A small contrastive image-text model, trained from scratch: encoder arch coatnet.
Rows from block 8 of the image encoder, named by matrix and row number. Each number is 500 + 40 x the weight over its row's rms, rounded and kept within 0 to 999. All counts start at 0. Numbers have three digits each. After the name is the row's rms in percent of the matrix's.
# fc2: squeeze-excite expand (encoder.blocks.8.se.fc2.weight, 768x48), inputs 0-47
fc2.230 088:539456472594455540493526466508433543420526484504437511492562517450570517471529553542515491460576501470522512495540474481532469492536451502568513
fc2.231 074:518464430538492522489495540556516485447479504533477522608438544515505476508563461486512452454423563521482494484491516376505509504465524482489490
fc2.232 159:411474419531507465540441453520508494489445493510519449481488535529512512436490513544544480529449530556529551487500567494473606542498454531472520
fc2.233 099:458515572469445517463459481501504555466502505501486479384495484521497524496535505404515518465540534490514452454532462558464551421548508475556490
fc2.234 113:504514425541482545506500485561446559521515540508483461443537507453501539561458537522438447543550495431458453483513524426505461490470479500583524
fc2.235 092:445472557496495539507529468572540517519574482545530535482492451477410562468526526441469506537456473469520491475485461609533527514476525451465505
fc2.236 204:549396527528487467471511539439518503521487479500477517529506445485592512497486521399496515428568461543484501520485504470513490466450499598513508
fc2.237 067:436451449406525437516448471560488526471522493486481499522482455536465544473464493462487547533475448592505483495559484471500418524483535561472507
fc2.238 057:492543541463449463537520554521515515515444422499520454551440520451469508475392559503490546509445473521552495438508496500526496550459458552528464
fc2.239 113:521575495467452457465482438466477490425420462546486494522507500551529469561509491461474466467511513486438459484403526503457499469425438512512508
fc2.240 103:494498488476541443595518564467514491542519541517536509451469547500479511465483462534501489459517439618434507546479527495510444514555520451556530
fc2.241 096:477505531528476460531461427476513550494476508538500556501470496449459509528434404491493472576472442534504507456436559449538443530477476540439520
fc2.242 081:538472491555508542515435509595497495475479501513466491519504498441580507560461528446514395557554512483556535490530453513449561504515526517510534
fc2.243 103:492535489526483467461579432533615544413472500486480554507436460497482485543485498483494515557452484505507524499511440529530440496498522428517552
fc2.244 069:538537562486501433440568533440471474463485507498549476492602459526463498441513410416539546514500518530470500495494466531485456486510551512500483
fc2.245 171:501520590413471537427499524481525533491519485469458535508480477515433491470498417504527450508494517483472509534533464406420483469530494576474510
fc2.246 071:505467506445527526509518591547487537546569437468530426513471509490544535492479591515510478515501532542544472475527528452381519515497503522530485
fc2.247 065:552499506471469468561524481449441447477526550501485479502505503487549464472485434538547526425391557418526489449512483472520523454538497483537537
fc2.248 067:508490436466520456479515509505427485505456512482461534445526495538468474388420477516488456560454559458497541439461443530422473504491499495497494
fc2.249 102:503414458503490611524469478435514473507497513453547495497495520528470473538489523482500473470556519500538431523467500563444481480530388440491510
fc2.250 070:457574499452502581512483451466517556462523531513486442418532466533481501467482523457528503476540507502517425515492484512519507443610431501456477
fc2.251 101:567457484564509505464488465540527511455497462549501460519513545502515582445455463504463439434478525450478497478471592505429516477439446492469526
fc2.252 062:489480500520450482511476599498472509487440516551464476464555451443516498510608521523487442484474528443436586492528509528512476517498476575475528
fc2.253 061:527519548487455443434537532478469497485538538444427526470422511506539501560483533493479470549505438488507526528573420452571458551488500486523520
fc2.254 069:486489444561520475504496468478462470538561533481521484490525550468501420469512524555470539496528567471596572556477482569536449514506539489466441
fc2.255 079:517453536515487507601380526536468531441518516486513452486481446548498517498458566482514489464524500446570471516502456532509554510501481416507488
fc2.256 094:478413469488494493452469505494531482472634506473456459481524484569554508441464496457519569509528490461566486510437491484455502506507471485438484
fc2.257 086:528514467540509466427524450509539469581485483475546557513478494483478586576479465457495456522460491460504466453517519435462486468435490498418546
fc2.258 069:456478448469493558429500468517571505514505515530442526533591468496447548486598447497462467488531468551518479447490506412477468521512483509479526
fc2.259 076:457556488496540473502506568459522550484472532487509371507502443564502474543482515460550519476517480526459483422530542410505517524463505511476452
fc2.260 081:467444487456474511521574444499456457464427521522551457493462435500500579458507466467510478475492562451540433449530482447455523558487518456488485
fc2.261 086:486536600523467525448499482539471547463495529523528505484519490505459518563471493453496451533475450433491415425482483548564502550485586482511520
fc2.262 066:444506448463493490515513559496469429486486503562560511509438452542475474507453522534465562559526511502512458464564490542423522528592508490506562
fc2.263 084:479487450562456472464544490446531473491543458512492541526481567468516458464508458489594425494526475498521451607473469508506495522516519495592494
fc2.264 179:492492500471492482531475467518496516459486450539511429495590500539457520464474505494455507505420450439471526605479420508469494513463562491568457
fc2.265 069:498455510584478526456505550465477405515533506499461495507445510483466456528595546522479475458477481480565493455481419427500457472461454507496479
fc2.266 068:538493506478468562560443411566551526495494478472525544450525515505542502522449524459521444513590539530560493500455551527497456518487555528561508
fc2.267 074:494512494531488554431493488442482542583517550537538521524514568522574513564497467522511575498506542470528451419487519466483486455438516519428494
fc2.268 072:470533480478513446444501526514482505550532548526460508537455594553468541590506511533489528512442454543427551432513505499470456501465533446470467
fc2.269 129:425516487470504486487505504497574527472478484429479520479511607456454511470491529506540521484558398529422444570494497439498478496509516477541488
fc2.270 079:508489450526514602543427478483483439417528529486581477535460464481444540531516508480513460479503497450520537488487486497482483474440516540404534
fc2.271 053:574527532509498488528442418441523535558463563527488460495585486451523453479529562509515482508437483438500471585475498507480492519448512447507486
fc2.272 071:560498477471542491428458438520485473539532521503473521460508489508485534545541579477488575519506471414550500481483481390429531503520494476512447
fc2.273 078:506463452448521523516398572537485577474472483499492503506450473496568494505527547568489522546504444500472560569482500565514464527469472561467513
fc2.274 157:433502429539483554554491502516521529473489529516516488504507465444498553455452508559504489623472467513485488569490491453441504522441469465423502
fc2.275 100:501439438459535518514509521432519447521532596515512484489460553496562461471466523604483509486430547538496508512465494539435488536529534475535464
fc2.276 073:594490452514532486499451510549419489524521462462515562476501440554512461488458562558467486518493538503496538533513462393552502519477550475525528
fc2.277 083:487476502556498552433507486580435547517520566472521491511531533457521535396573434503517520519522447551478490524480529480441531542536467540488486
fc2.278 075:490550491473488571556503532501508560522448520499527526523505493566509417471494534441508493496565473504500512468467453531406556550511411470522560
fc2.279 094:461518529482527469467465523535529553514510422497539589512549498493394503533562497531488499526523411447534532529533523565487442510497474547479474
fc2.280 078:443447462554501489367516495556551547506459484462504522481474427528526450499476462499523497476540479487508484473494453544450544471442464575506513
fc2.281 105:508487411558483498503514454470502551460432508492502494506402544515542485482546523534535430486519518481408526504464472521433578503458548499534496
fc2.282 189:429475526432517456460493468539442497473483526516497493484508507506478469625408507519531510597478521431569512468508464514519498539501514535471508
fc2.283 141:456440482516494503434470554518436536483660447536479488480477495601518481508491486494518513467528500480467472529506481481535519556496530513484458
fc2.284 111:455520508512469512494471507482516457466430508484466400487564514544552466470545541544473463471624457489529513550473545471458485482533498461555505
fc2.285 076:513475548497515535456474498492526497549441534533537530514439455464494477514551497495436540541588558553486535397506517479488511574445549484457519
fc2.286 180:452467479495516491472502543483456530481484478515504474513611429506512537519459463446495458511520440505530468525426540562487521486506467367509480
fc2.287 073:494439503526554497560459498471461532516496499515512521531436446525507551518577512531510506471409559466412494506566490502464477419460450477485539
fc2.288 105:514463496505469487561547477486547525488500501460541435499469536417547513473427433520514527502461496558535477465527516481521547521515468391588517
fc2.289 091:478466500487521480544436507519515440496513438564470574476534511386497537563515542489551524460533411534498500524493526511486475489542433531541529
fc2.290 112:599548513520513454477469501442485464461435441512503520520482439459528478453520493468499482543516477510504423498559468592432515547446503452497499
fc2.291 090:520524509535479519528468515498501530385550564499443507519512501496470492469533592528522423443551543494586573476511502464499450503544491495536488
fc2.292 127:449547528483473436519498479485428542494533517487539514534433476534479583510551592583475458515482530437520503477483527493526482418522513543544508
fc2.293 161:538469470502497481483483553512579506506483506488542576468473479451503528430531476519545501533472549541534403459502560517493595514564427498510501
fc2.294 072:452453471486492511521479481454455523421440521437474525498454536576509443548557476482535438523476480548480497575517445535564494510468567517523475
fc2.295 071:515440434537474557447435459440484500497490523530476512494460391454496490502506540500525536405515475505519509476453463487486480453559494544528425
fc2.296 058:527482531503474566532480551558454509528453488541533472505530487541534452507472431493496467485547521581476464465539503595501545559463541557424506
fc2.297 052:444448502487475546489434502486425513423492531549467508466459438517486559506421539455528480507517406529441549427515524474472518471496509505478519
fc2.298 088:501493522485497427476418510499518447478538521551495444508451484428451437513462521470490503483521541470542464486476483582502509523595578522451456
fc2.299 122:519491463517489562527462497470480529581477483467558530494457496505505430607534514476509496557485466570539497571472431441499479522555513565498493
fc2.300 074:424546463481517564519519539538504419481546475503445561442471521567535483498554523479483457536476522411545538471512560499448511477541519542481514
fc2.301 074:461489490468483474591499508481530492481515475455435377481491503553538530485500429441476523475483555564469448486450491432539500493511507452498546
fc2.302 118:508496439498520527439469576521465485482662493501422519501512503546482494505499482504528449516478529493506491499481534514463529588449489495557478
fc2.303 060:463479419487479479536490457469542494444458477481380503562493519553530515492568523540586558517530505562452498550502513491475538535486504525533495
fc2.304 161:514523539439547496485487526507489506527400480517542479484476578512477502590467525512517549519457443494433545478428429463527446475483554503455507
fc2.305 150:443523502486508483422510521521600574484419484507403541489503543462471503520489432505478566506487462497476561474504548468523503508447559518503518
fc2.306 103:525553529546487518443485515433557547558497560484558516483484463492497487514487485511533472476524486585422530437516543471380534469479528486491518
fc2.307 063:508526480463519498531479424466476440467501429503474545551403516479522494487504483513483385508479499536574487530556557434519519525522448520478523
fc2.308 091:511495486452497531465507526563512562568458518521496416509452429527549473496500485551470468522506597505522537467528527545562531528443562450531516
fc2.309 066:480480499442481463525487561533513536537493481470449490494419505471478508486532494534458439398450569540492532477436593519502478532519542434519493
fc2.310 082:482509516525493466444499460503502517578496492500601519528524465492475532484529468543480579564586511490422496485526539508500500593549543483563506
fc2.311 162:493532423533513557490482494506433479588480482507483537483460514482541447528506465496474519497563462495530576495391533485515538394468489486486505
fc2.312 080:523525507451453452457467412478413437503497467475488514488500497471478503473598416540525454541448464498570512525468522479506532458481477554508477
fc2.313 066:550559580539513537563473420482461496488466506515463491523512460524509500474464479557460501536524483509567538496600535557571478496532569490507531
fc2.314 072:506408567554441525458485523546519517462525518495531518483425547496499506514533488482528375535554413537477496477489512486497450481445531504510494
fc2.315 153:486505498537496472476493440564484504496510577411505509493470428518398462444501580508499487523540446510531449507523484507531421423478486485512503
fc2.316 110:541475489490517476501470523494499477431549507616519489604552435504485463486515558512495433503479567437561462443530478542490535502509484507498482
fc2.317 095:545517522529479471562483501456591507476613549508468495514449519529566539400563484429455498484432508482455490519517500520506488493498508476501514
fc2.318 079:528505496535485557523432479548503413534423490530469497512558509516494506515533516482527607552563464439508473458504476527513548447465469444536464
fc2.319 132:498426551470517510557511420495496510414551507508451447508510466532489439473457534527514527460487563490518474497508528477430546504565466469515593
fc2.320 066:497469563507461454499445468440448501517541533520551527474444472458467500481562494500476423563502458488564582456499496572531480550547495513455471
fc2.321 143:486533525490525484480476364534499491476428500514457543490521465533523546471574503495455470463559504447405441446519494509538527487525517473536506
fc2.322 066:500504524468572590503472504496524452448535459446559429469548524498546476503463519542500565480548512477524482440508499529529437546540408488532503
fc2.323 109:527477434513517491515511424510497542489526514469507467553481479528573511496454486509492609453394464488480512552517520463458489448471452534431460
fc2.324 092:473447521535486507444568514498453563553562496442580488460558563553507468536514477482511522555471535470561502473487529550493452483485514512427549
fc2.325 084:465529525539494463500498454476557558463498533482448448503487509505510494491422460488485508428375493520548498446493488489579468499460565512566469
fc2.326 151:583596493525506466437490547532513466457469499507547499478496467488444415527518491486510494514477521471578414532512542464498445494473428521523456
fc2.327 154:444509434422496467496496470529481505483487494489534547490473553526498536491461496559536484563503540532512519510441519512453627573456504560445479
fc2.328 082:487424472515501486511523536508498479473480545507429479448494514508539504381511481536507466537525553491551468511513589542515432489405459463523471
fc2.329 070:440512526481489449562490505528441513528443533532539520529458484531486551527526515434428555402528556501521511532508578491441531452552500510535495
fc2.330 067:509533449499543497616493490544584495495456454517515483417495487505482505531558410515517494500497497579512508459461494470517574496562516511551501
fc2.331 095:475467529487455433555441536513540512521497477536525448472469443450543482472444499457508568545487463489498451489437470580555447557479505472441528
fc2.332 084:558488513549532429497476495453479452560496446473468470476502484559497410541528517463494585506435452496505468466424524430544488469462471502489476
fc2.333 084:490456503562517467462441490493518511520470512551419424427455504516511437539425477453477508492472535483472484567530454491563446542551485466458482
fc2.334 171:614467494555514521479506496491463528448510491458488482497592510529457496494481506460497546485439447480483547400492476518502465481436545538531430
fc2.335 092:436485482483450493501496472528501438514509482474396452493457465500529502454500475468446474496566521409544522478426461527453488533491540530590481
fc2.336 071:523471487549494485482467514496490441382511525476448490463481527469451458468512544482454552538459521554549504474506512575504496508388498469436485
fc2.337 143:474441505424487454490511516490479450511530510504524458510499491578462544516386480494535527538421430474478504578539507502494439471526496576506495
fc2.338 097:551517492491491502524533525440473491526505484465421460551504478522416500510555461552509463481422496519550451483529424571492534516448569455530543
fc2.339 084:477446507516509527512484420548513506460470475527454428523404545581509463508450437457539500479444545526514563516564496494518458504491554541507524
fc2.340 192:514532470490505491440626510496567461514488581505491521509526516482513460517479451508512556454571511579462569464517483564479473500481480451540520
fc2.341 079:474532509518505475517408508550504470546471518518541531571602468499427548550468513471522486561483503494467417516514529529511549569456522489543500
fc2.342 065:450584484466575519566505497530506480466435551511496462523491532471512583469516445510510492548509433523540506447526528533520482465559423449486455
fc2.343 071:530432499461511525465529488437495457464511497502471496415498503541527469484521426484498526405443512527470546451415514497585508496545497494570473
fc2.344 074:493465501540477562555503489540540531517449542481571530420480516437567542466467436445474503499543515473470508528490588453492533512495552552545532
fc2.345 113:538496467489468511517451473475478459428599493524510525510499529507450530458514532462473475423418571477586472455497557466469467564533498507495522
fc2.346 062:467509563522513508412563465456568501506511481577573472531535464476461503525434545470486472439464517517569515467574496470521477507507563485502467
fc2.347 106:504515483473537541544468463490444514539453526517534504518535581557472552522503465571521505501525483450550509521524580588384517494460505509491512
fc2.348 097:498430487527490449464507424457553539572486533457508556508466454543468493532476480497500474564509432564466558422499496474560469545452475518473502
fc2.349 089:570552554504486581521493495460538482402467526493506450458440511504444475529473490470519509470531515537544540481531517464513407524512418465478466
fc2.350 072:510510477502503505541521455434510496459436513533495506531536576494542435492554487601534450515495497446470573568547535503436531561478535536501493
fc2.351 119:495467454515502519498617511529567564486477506461508507450542472537543516498481479540500508392509478525541465519471563491464512560471499480579446
fc2.352 075:495500445479542518527510497464523444530473409499567497531523484488470485452474405474550522427506546414440493565506499492483478444565487522475517
fc2.353 088:528501512466485488515509444456464525562534488501563518520526473481388551510509600502525539487556554447521477502563538527496510483568440496557507
fc2.354 067:440523532490493538543460420585515504477504503493559502490507509499579523467548575470481485453551539522428509507507526458416510465527515449566498
fc2.355 102:471531488535471534542440567505523471395442519452458499517447513515477465566479482510511450463442549542435485456498480517535436445561518510509511
fc2.356 095:539506464479542559528533447489536466532524480488461498445472540450523492473468510520508526523452590525546500471495574577540524490566541417567482
fc2.357 057:460470432420479453423571395558549492451481503576523519515504473494465483457479499493552537512513457467500483461501469486520469487535454512484554
fc2.358 125:445512505504513489577375532456500552446473473431516497473469494552567510550454486527517513445499507491477457529492451537465562485542474443518512
fc2.359 062:508483483494485491580485488444456477503433555493503525510466557436474481454437453526475404488514492567486544501516450468419534464530468495560462
fc2.360 123:522542425523463518456496512552549442533485457496453472468455455565504455561527495553526462550454504463508469514493552479459473480570585451498540
fc2.361 062:438525490537492421524563427476540550547521453532542544468501515536465502534451513562472551466448558502500540417497516520568459513511534493482533
fc2.362 085:526519509545611489522451429496451504480478444508464480490484493501440462448417470490475431533452439533551476533505490512476469473411493476484494
fc2.363 066:497484489500557492485510586497549545471482518480479528469568524519511409515545530519524476445532505535440481467475532458433577466479455435568540
fc2.364 119:500412458478495528533569525468517429569542501537538491470512494460488532495502506519522525523414509456436458526518429515517499429522475540410510
fc2.365 057:509524538421495490541528434475454507458450543515519515540495499439539503518492541518458485482452471492427543486487493383433488452509514451440550
fc2.366 091:455503543497471439430487509490475475483527502473530478475520487415594516537508529518511554524598510521457515515513512456474476548498396464452451
fc2.367 181:493415432528500492508532564469505462472550569587463493510479456495496574515475496540544467513473523459495549500515434470558556480539454446471524
fc2.368 197:489538429435481479465501482464529513520504500494557467497505470551518524414600534603534532538484459491504503531511526458494567533427494453478499
fc2.369 067:560498557489494506479563471452493390463402486478504518512485413502504459498496491492506504526539510527414488516543489548509518425545497485507569
fc2.370 053:451536522526540534503467511505453468473497493541470526551498472517478449519476502583525459435505555418542465555442577447525504418476514532454486
fc2.371 092:506494581540506483477462463489561511449492502501454458507454456451488500492442526537442555416472457587526470459531561459527527523523554517491444
fc2.372 099:477515464493465506472388529505445529477445589498540518481444436507496476490550472533454525451520538459566492502481496508522561451542499535550561
fc2.373 090:543416425501494532461514551499462432506574569450481540438517535560411470450502507520526464505509497440490508460464547516538478498504471490531480
fc2.374 076:502518563564503517551508475459456486490609517538522457430478527492506546439517545435481556466456493494553509451492514537567500502537513543437533
fc2.375 069:496498469455556467493539524482528543475481526457463471533467551524503477432434404478464533541464445574519561453441518469471461502496455457489556
fc2.376 058:507488470418519534538519536538497434554483485571524520475455538540522502478512540467481486496508486483393545518499540430448545548441502452431474
fc2.377 107:400506458549495574541503453567539540486485522523533480468518458482531517470556567430489473498528559467536449547476461468470476428511463479509522
fc2.378 063:476538488558459481459567537483549463567549496517495452465508511547460478502509500436511492394494545544522508485423562530479458491447441457529514
fc2.379 075:463473500506509518522536528492502534521466552527486563509557548423556497499515465563502507441479549472541530478473637569470521539471512502458466
fc2.380 057:469523530434516533515470456466439516419493492516586499478512523511521459449494576484437457491450501514470466537442550500491575466459456433529480
fc2.381 086:558457518466537507581455461484492485440514421503519524481479505512501456479501497474515440501539504523606496547485483524491461508506410488599446
fc2.382 072:468564513511524529501467466452528511474525420525451511552446447498542489505536534538600532490515536494460516525490472545483606485567542536506458
fc2.383 063:496480533526512454531512482454513494471534472546492528516503507499452433465526450521447525525497542442543551483465461554559548522526570549630518
fc2.384 148:462503508519477567569488449496473448448486478504454468465571425480537500554483471488496501452547509393488407498488502485463516462527477485562529
fc2.385 065:424485439470565542516543468517476556459527531540492556558450540459577567480459508500454430497467499462472484499519513513491522475532552451432490
fc2.386 106:439523499624505515494522481510514473473490502517515517459547499461586500504553537449489518509585411439457432488479482470466522522504474491555510
fc2.387 088:509540478471514468390451541483485537553530541518451531538558454519499455511518565527466526570494605484528459536519534460509543542486535528498494
fc2.388 078:492521503472484535453483554524533493508480469531483569491435464514455537568549548493512502522472528564482473483558391444464527451601508484489510
fc2.389 126:495487491509504469506513536519493558507541596515492489480492443473498478562418453575463531467491474507461497625472520470482405515507508539526481
fc2.390 085:475537511432506510510425466492538519529475532510464525567461557585552520507450495471469461512439438478516485522435479503444495414566488500505454
fc2.391 072:523488534485476499458545612518490450504544463512517548495465461434475438492490536508555505527461494402525453477526577533458512424471494499468488
fc2.392 065:465461477508577478553476420471429481490487462500590493425448483539490466483498527483431467469466560441486480501525505496579513517508467494494435
fc2.393 125:466547528466512520529468447558491581499492492588551497499529544451481514451473573503464538451519518490477481458472469467521432575489441567475481
fc2.394 110:509488522470485514466491513440491520486524462492511538461580494524524503493439600465506444409534452412530504505470510463498442539484539450578501
fc2.395 197:478506517460502455520467481542487452406463529479512442504521484489500451493432434496513556590494513538553414537496524554471548503498476578533496
fc2.396 121:452509553525491599468487569499531500546519489523536480476432500408480435491565540490514496542446486526466590479491491459526483530445474466520521
fc2.397 101:461455516613486483531470480527514517448499496504442506488489458538468420540549494535480455499565467509534516517561463536509414487590505507545507
fc2.398 072:439507408510509510496505455504460570504474454423545478521562503457522511548444491579452459436481518469549532517455560531542510512470498545494469
fc2.399 124:494467550519479515532501420485516460505467469529449500502513527454520550432510568493548531501505561414539463472468458458449402528438509466532516
fc2.400 124:442490498499509513436486527472475507464513486409449513593500527480486543451505499462501500468593414466502486495441489516536489397470487532488542
fc2.401 125:426526462510495500447525576481555558446573537458508538508501539474463444460513473544476494525499448577484535501577505423515479549511532498538500
fc2.402 120:520512506553514417446495471484484559567511489549505512493449491484498582525401496472502553476483495460504467515516573448543470505448580494557517
fc2.403 073:462506521620494490500425529519472491487509474557515466506563455531405512496463472465493456465521416523493495530440484482494482508514423438500476
fc2.404 061:505493464498477481493482510434452581434510465550548513500518417514509502527452452538577407513422470513454527485551499457489468530506476453465481
fc2.405 064:488485514561525477513457504568478489545440483577519544531458519497525545523490467488557446489463455532408440543534457599507504489450542494520498
fc2.406 146:484507526542507519420433567513488512494550509470433499440514507457515480442518478520559521438554404431489497476460463511495438483515476555491551
fc2.407 184:500486494550492505491513441464472476443477498481483446508547447462539463572482486520521473528547478468434476479470395620510466481463557476484484
fc2.408 079:545478468489509520516527490484452482538506414475518457532544543544460518535599527492456516530429400498447510489481515517458519457458452478471430
fc2.409 077:494469484502493495546435518489493558435552551526483415502476537535519467534436465545441512439546504474475480478483531425495523484597503463561520
fc2.410 053:485506485469497511526547405479512567443413398483485487568494510480476503472469563472436511434529505477477514517480484511513453444508497444485443
fc2.411 057:520520562484494457519487482496513540455552566479501535528460441550547453505508545583477516505501558530409529499473441493460518540445413512454490
fc2.412 058:540454535547524443524519517507561467447531502445543487470540533538394544511478461451545486472559470500571497475501422492530466560537466511498470
fc2.413 168:495486479519508510499516467499443505432454486509519531509459540590471510449454492590504481457381492566559522488475495428488509463527564494497485
fc2.414 147:443473523469500450506504477468454492490544482507472512503473615493504486460425570490509479486590517493480466600562526541450448490510500471543485
fc2.415 074:509539463463534522532479487545453496563557484493625541525515484471497485500487560532551477505543496442509445556492576545536463514568478516449492
fc2.416 058:503471551527468547445497426478473452486539513477487509499477443502507530474515467442493417505567518613504474510481534447463450513591508459514525
fc2.417 068:503491481539505484558448446502553503492527494519573483438490502459521519479430510455435552467527399543425559498497479510456494506521522407503499
fc2.418 108:558504470458519558520469536437521462451510533470493497492556464539384498534484472477542494531495499451490457518549606551492483528569522500528526
fc2.419 152:499576543431470453454459525524562554550529532526504438496491436488498510497529574518522490568546511500467500488504526529541480497371479495487512
fc2.420 073:569570460494546516526479536535430480483545361516501457481499515498546501530541524494480485446524568506422471537521519498494521518462470506558514
fc2.421 120:533549502544458458455490517490451489448467480495482468406547421470458525503486520453482475489547483465418492442475471515494526420503423488452458
fc2.422 096:462450476544492405512474558471527498520559539478556456522490476514494514453443516453549545475511513544409436444526484543516512524548490491434457
fc2.423 104:559500496473437424525457441439519469528485486479533540531472501545542479502479524420564469494462509434514466484399451436476527501465525512465492
fc2.424 087:526412522432497494530559566461513524487591477481530525497491488485496432420509573482478480466446515444520482473488567562469487483513438487507505
fc2.425 081:538550460513473515438539486468483396509472539504422597504506511419478513570563506497485545563482521510509518504481504495473449506447469516519552
fc2.426 079:385473555467471457587512515492541525440504492546464473459459465472493480495554527485454499470495535533496510519532542496591456466549568487529492
fc2.427 092:545514486566492493555459524438531461575430516568560502468463478470527526486477556491401449478500500476460484480521531518516473580534443471490503
fc2.428 095:494454507559475439460483502459488539572428461486539467521491519530495536576541465486493519510451448507519537458451550569468467551436495526422482
fc2.429 092:531528604528540503440511461476524519517497533531599548461503524472557506476479478525511486550519512529528523485445486607507495490398481509509475
fc2.430 086:495487564431494507413497500457459485514484442509567502506526483520531554474516435400490497523526427468505475474551467505444523545509537577466476
fc2.431 145:494534474526526479537536504527431512470521510540561455506483478503565461438574527532429437500458486533518501427526534420431492529431515460490494
fc2.432 078:520540459559507476512500514514549429457567565516548505548502432475469509493563564474528449485562518514529523476528577521507563562487531493490565
fc2.433 067:536489402486477512560499552516509443513530452511480518530444480451506505564522573553517506432470577517502596481453473466553493494484525520529475
fc2.434 074:482485513467520455415500501497514508535526460467579528521423570497416499530509566451525459555496441466506413529449487487490513521441473522500522
fc2.435 089:410548551538475456523542552525449520483457517537525522508588574485573482532471475498517566415541553490502499474482517487501485467523460518544525
fc2.436 079:464533510495533527491557458478565522504513508485501498479477506511445544486343515490530517454552506493597461517469529479440480497492490423505525
fc2.437 057:462486475438539538531538452515426439433438466452490490527605415474483483514537483530461470516512435525547524460450483523515519485466479487502529
fc2.438 074:448486510514464458508511533554505415438497469471540510508488526549553435546496431543515524500534433506503582538550443485546470553536513440534511
fc2.439 088:466481505549515549540526543458455522516511539552493488533474457452501494424476491490526527499503529521462456445466496485508508585412493399456417
fc2.440 063:559510524533487487498506529452417507459544552523544578455478528446572501523452494486522512491518524494523528474448525529466386427522523488480556
fc2.441 060:561501441491518470536441490497558501461527538544470517412442477509446529531519428498508473496497533546511477494519435457401466467520440471508556
fc2.442 064:525495506498506471512482482468531494468563477496539398450479475579532522511449529462559496476454592529535518431532527542511475561500554426522502
fc2.443 063:508479459467510529413545493503501498442454521514501539517526525478453457508471519522408451527514410597515485536480567552554450522544502502478510
fc2.444 064:457455518471500480474555480497456550556506427521473574524482409467507558547529497462528509505527452510461559474445564525529532454483462516555556
fc2.445 077:438479508502498554401519508499478439475492498544504508533528520488517470458534645562470554494501470502455454489544469486520518517494557473555472
fc2.446 073:512501518483452579543501533425528501480513552527438529511542456590532506430476561565484433475481492535496458486594508474516530460491468500479493
fc2.447 083:507466542470452504549490500502552555511521494498486491504492450423532549509495464561493516533432528532464561508490476577592417570533501475544534
fc2.448 094:440491442515482577581495443447450514517521458514509522542488518526557540525626450555510470484481483515529464504500501480529471534461555517547507
fc2.449 104:507509418579496530492540567487467522488453504541550494553452511524570521464480518510479437509434480443461501533520534393492453494511460495538462
fc2.450 102:463459503450463469507490457445500457532527481498570514491500479469560481502511505461460516441462466565453561475488460442559494437422446573459520
fc2.451 100:443523461489462539511497456535552540452497474475533487521413441510583536517539482533450483444421537564485551510461452504552467522519515528535459
fc2.452 096:462486540468531505526504501506545561539480473506451456467479470556538556404507518475464573442503500558481563524515460552473457402488523463523482
fc2.453 063:460521532584540526498468526517439523517521528451530477541524443466540440537507513492470515567577495506486549501495569568457504584448486503435497
fc2.454 087:438526499528460464445478431509514583428508569511498461543520540552480495517496501454497561525524504575492499414517531517494468514455506566569522
fc2.455 068:525528517515480481546458587550475457451569500522460449501433497522503449460493480535480417443446491537467471510457417535517512452548489455482522
fc2.456 084:529490450521507521471560509500524418540530456532383521464494456521509482499514493447544460475476472501562472471451483473452526444473533452585545
fc2.457 100:503513455532540533512520539439444495434520564482416454548539469492504472529537468560505509475472501526520512474467631516551537480470556490471501
fc2.458 056:438480505459505476503494592479501516431645501502481494520460511476499458465483559483477515477553550512537521492506495552539503560555525439536499
fc2.459 111:392499518418527478478493482549506504477523454510493435520440487541529555494426414444504466538504503491489504546516431472473508467422460493498499
fc2.460 070:495512448560448512557448490492459482459525488533481575471433477493537541506589524481520495491475583532467519464555552546564539468510455444489478
fc2.461 064:481554476570515507563495543468439445523511448512558491506502581492518529515533460485551483497447597462530520470490551523502505476583522421489508
fc2.462 108:450472487482493452520436502598579537461445489472442464426468479466495577526488491502552543458531434521447479572502502525513524494532476482499504
fc2.463 136:587533537504459445473498429475580441423432508464504452506502497458479539541474484485506552461502472511478411477483463545472504536490505440464488
fc2.464 083:518548531543462466478527487522606500491515478502481499476512456477500506526509517462504525439551478546460530546612460514565482501479559452405526
fc2.465 082:440492495491475570508527532467513516431451540513431527522534537502420491447519505470445452456414485569471521546414492508462528481525540524490507
fc2.466 074:538518485458519475490478438518492507524450529505568461466533480451479507492453398495494507506499403497505413521549509549565537509419529537456502
fc2.467 095:405482469494560442491468507472606594486466474465519463521511539500486529437491468509461502560505513557430553506519493516520476524472557502483465
fc2.468 074:560554552454535546498393369481462525532465477511541513483557571488515507495521485473553495508535453506499502438481507482476539482492470467503520
fc2.469 127:457478507557528494411516559516600475479536492488563508505477577542560465509488434533428584430496476507509510504519523505460494510496521526539511
fc2.470 125:480514518526494455623482526508446478469540521532516516520501457526621415498450484494463503444530555499472487470549529504502494421487495508521528
fc2.471 081:538457432383519500454458531475426478591524531518503504469525462488505484541477506495504540461431555450512541510471436479488546485508452460488492
fc2.472 081:536477508463543508456513495506486489490500462520478555482569482501468394526452496520467466504458484514593407496495520514509558510528559575463426
fc2.473 078:420435504468485577568513491479535516509508453555474532519526528441473540454484484538553505491560522471535552521591490514442521520525464529567463
fc2.474 131:517456537492473449491473522500597588463443491486508512525519572485467548481439524480517486484501528512500389580496511489494488480424438496520505
fc2.475 080:476530464580445505511541581439429494481585488501529580471576491477475474509541530453511522504435467506438488489506506481479482477492531437531537
fc2.476 134:456454537524553484506464509482468551482494460509423569512565452513615505497531499486477463496585462506493430468532479550490510513482519428465521
fc2.477 133:506473521476482558560474541509447474568516488529497510478435542477467484479503448537544423505520578597432521524587529468506471507486517455477492
fc2.478 066:551546489511432454461482529495454503536519525435499541545543510438503538530553469543508498528483391453514439488529547521522562479463546518432488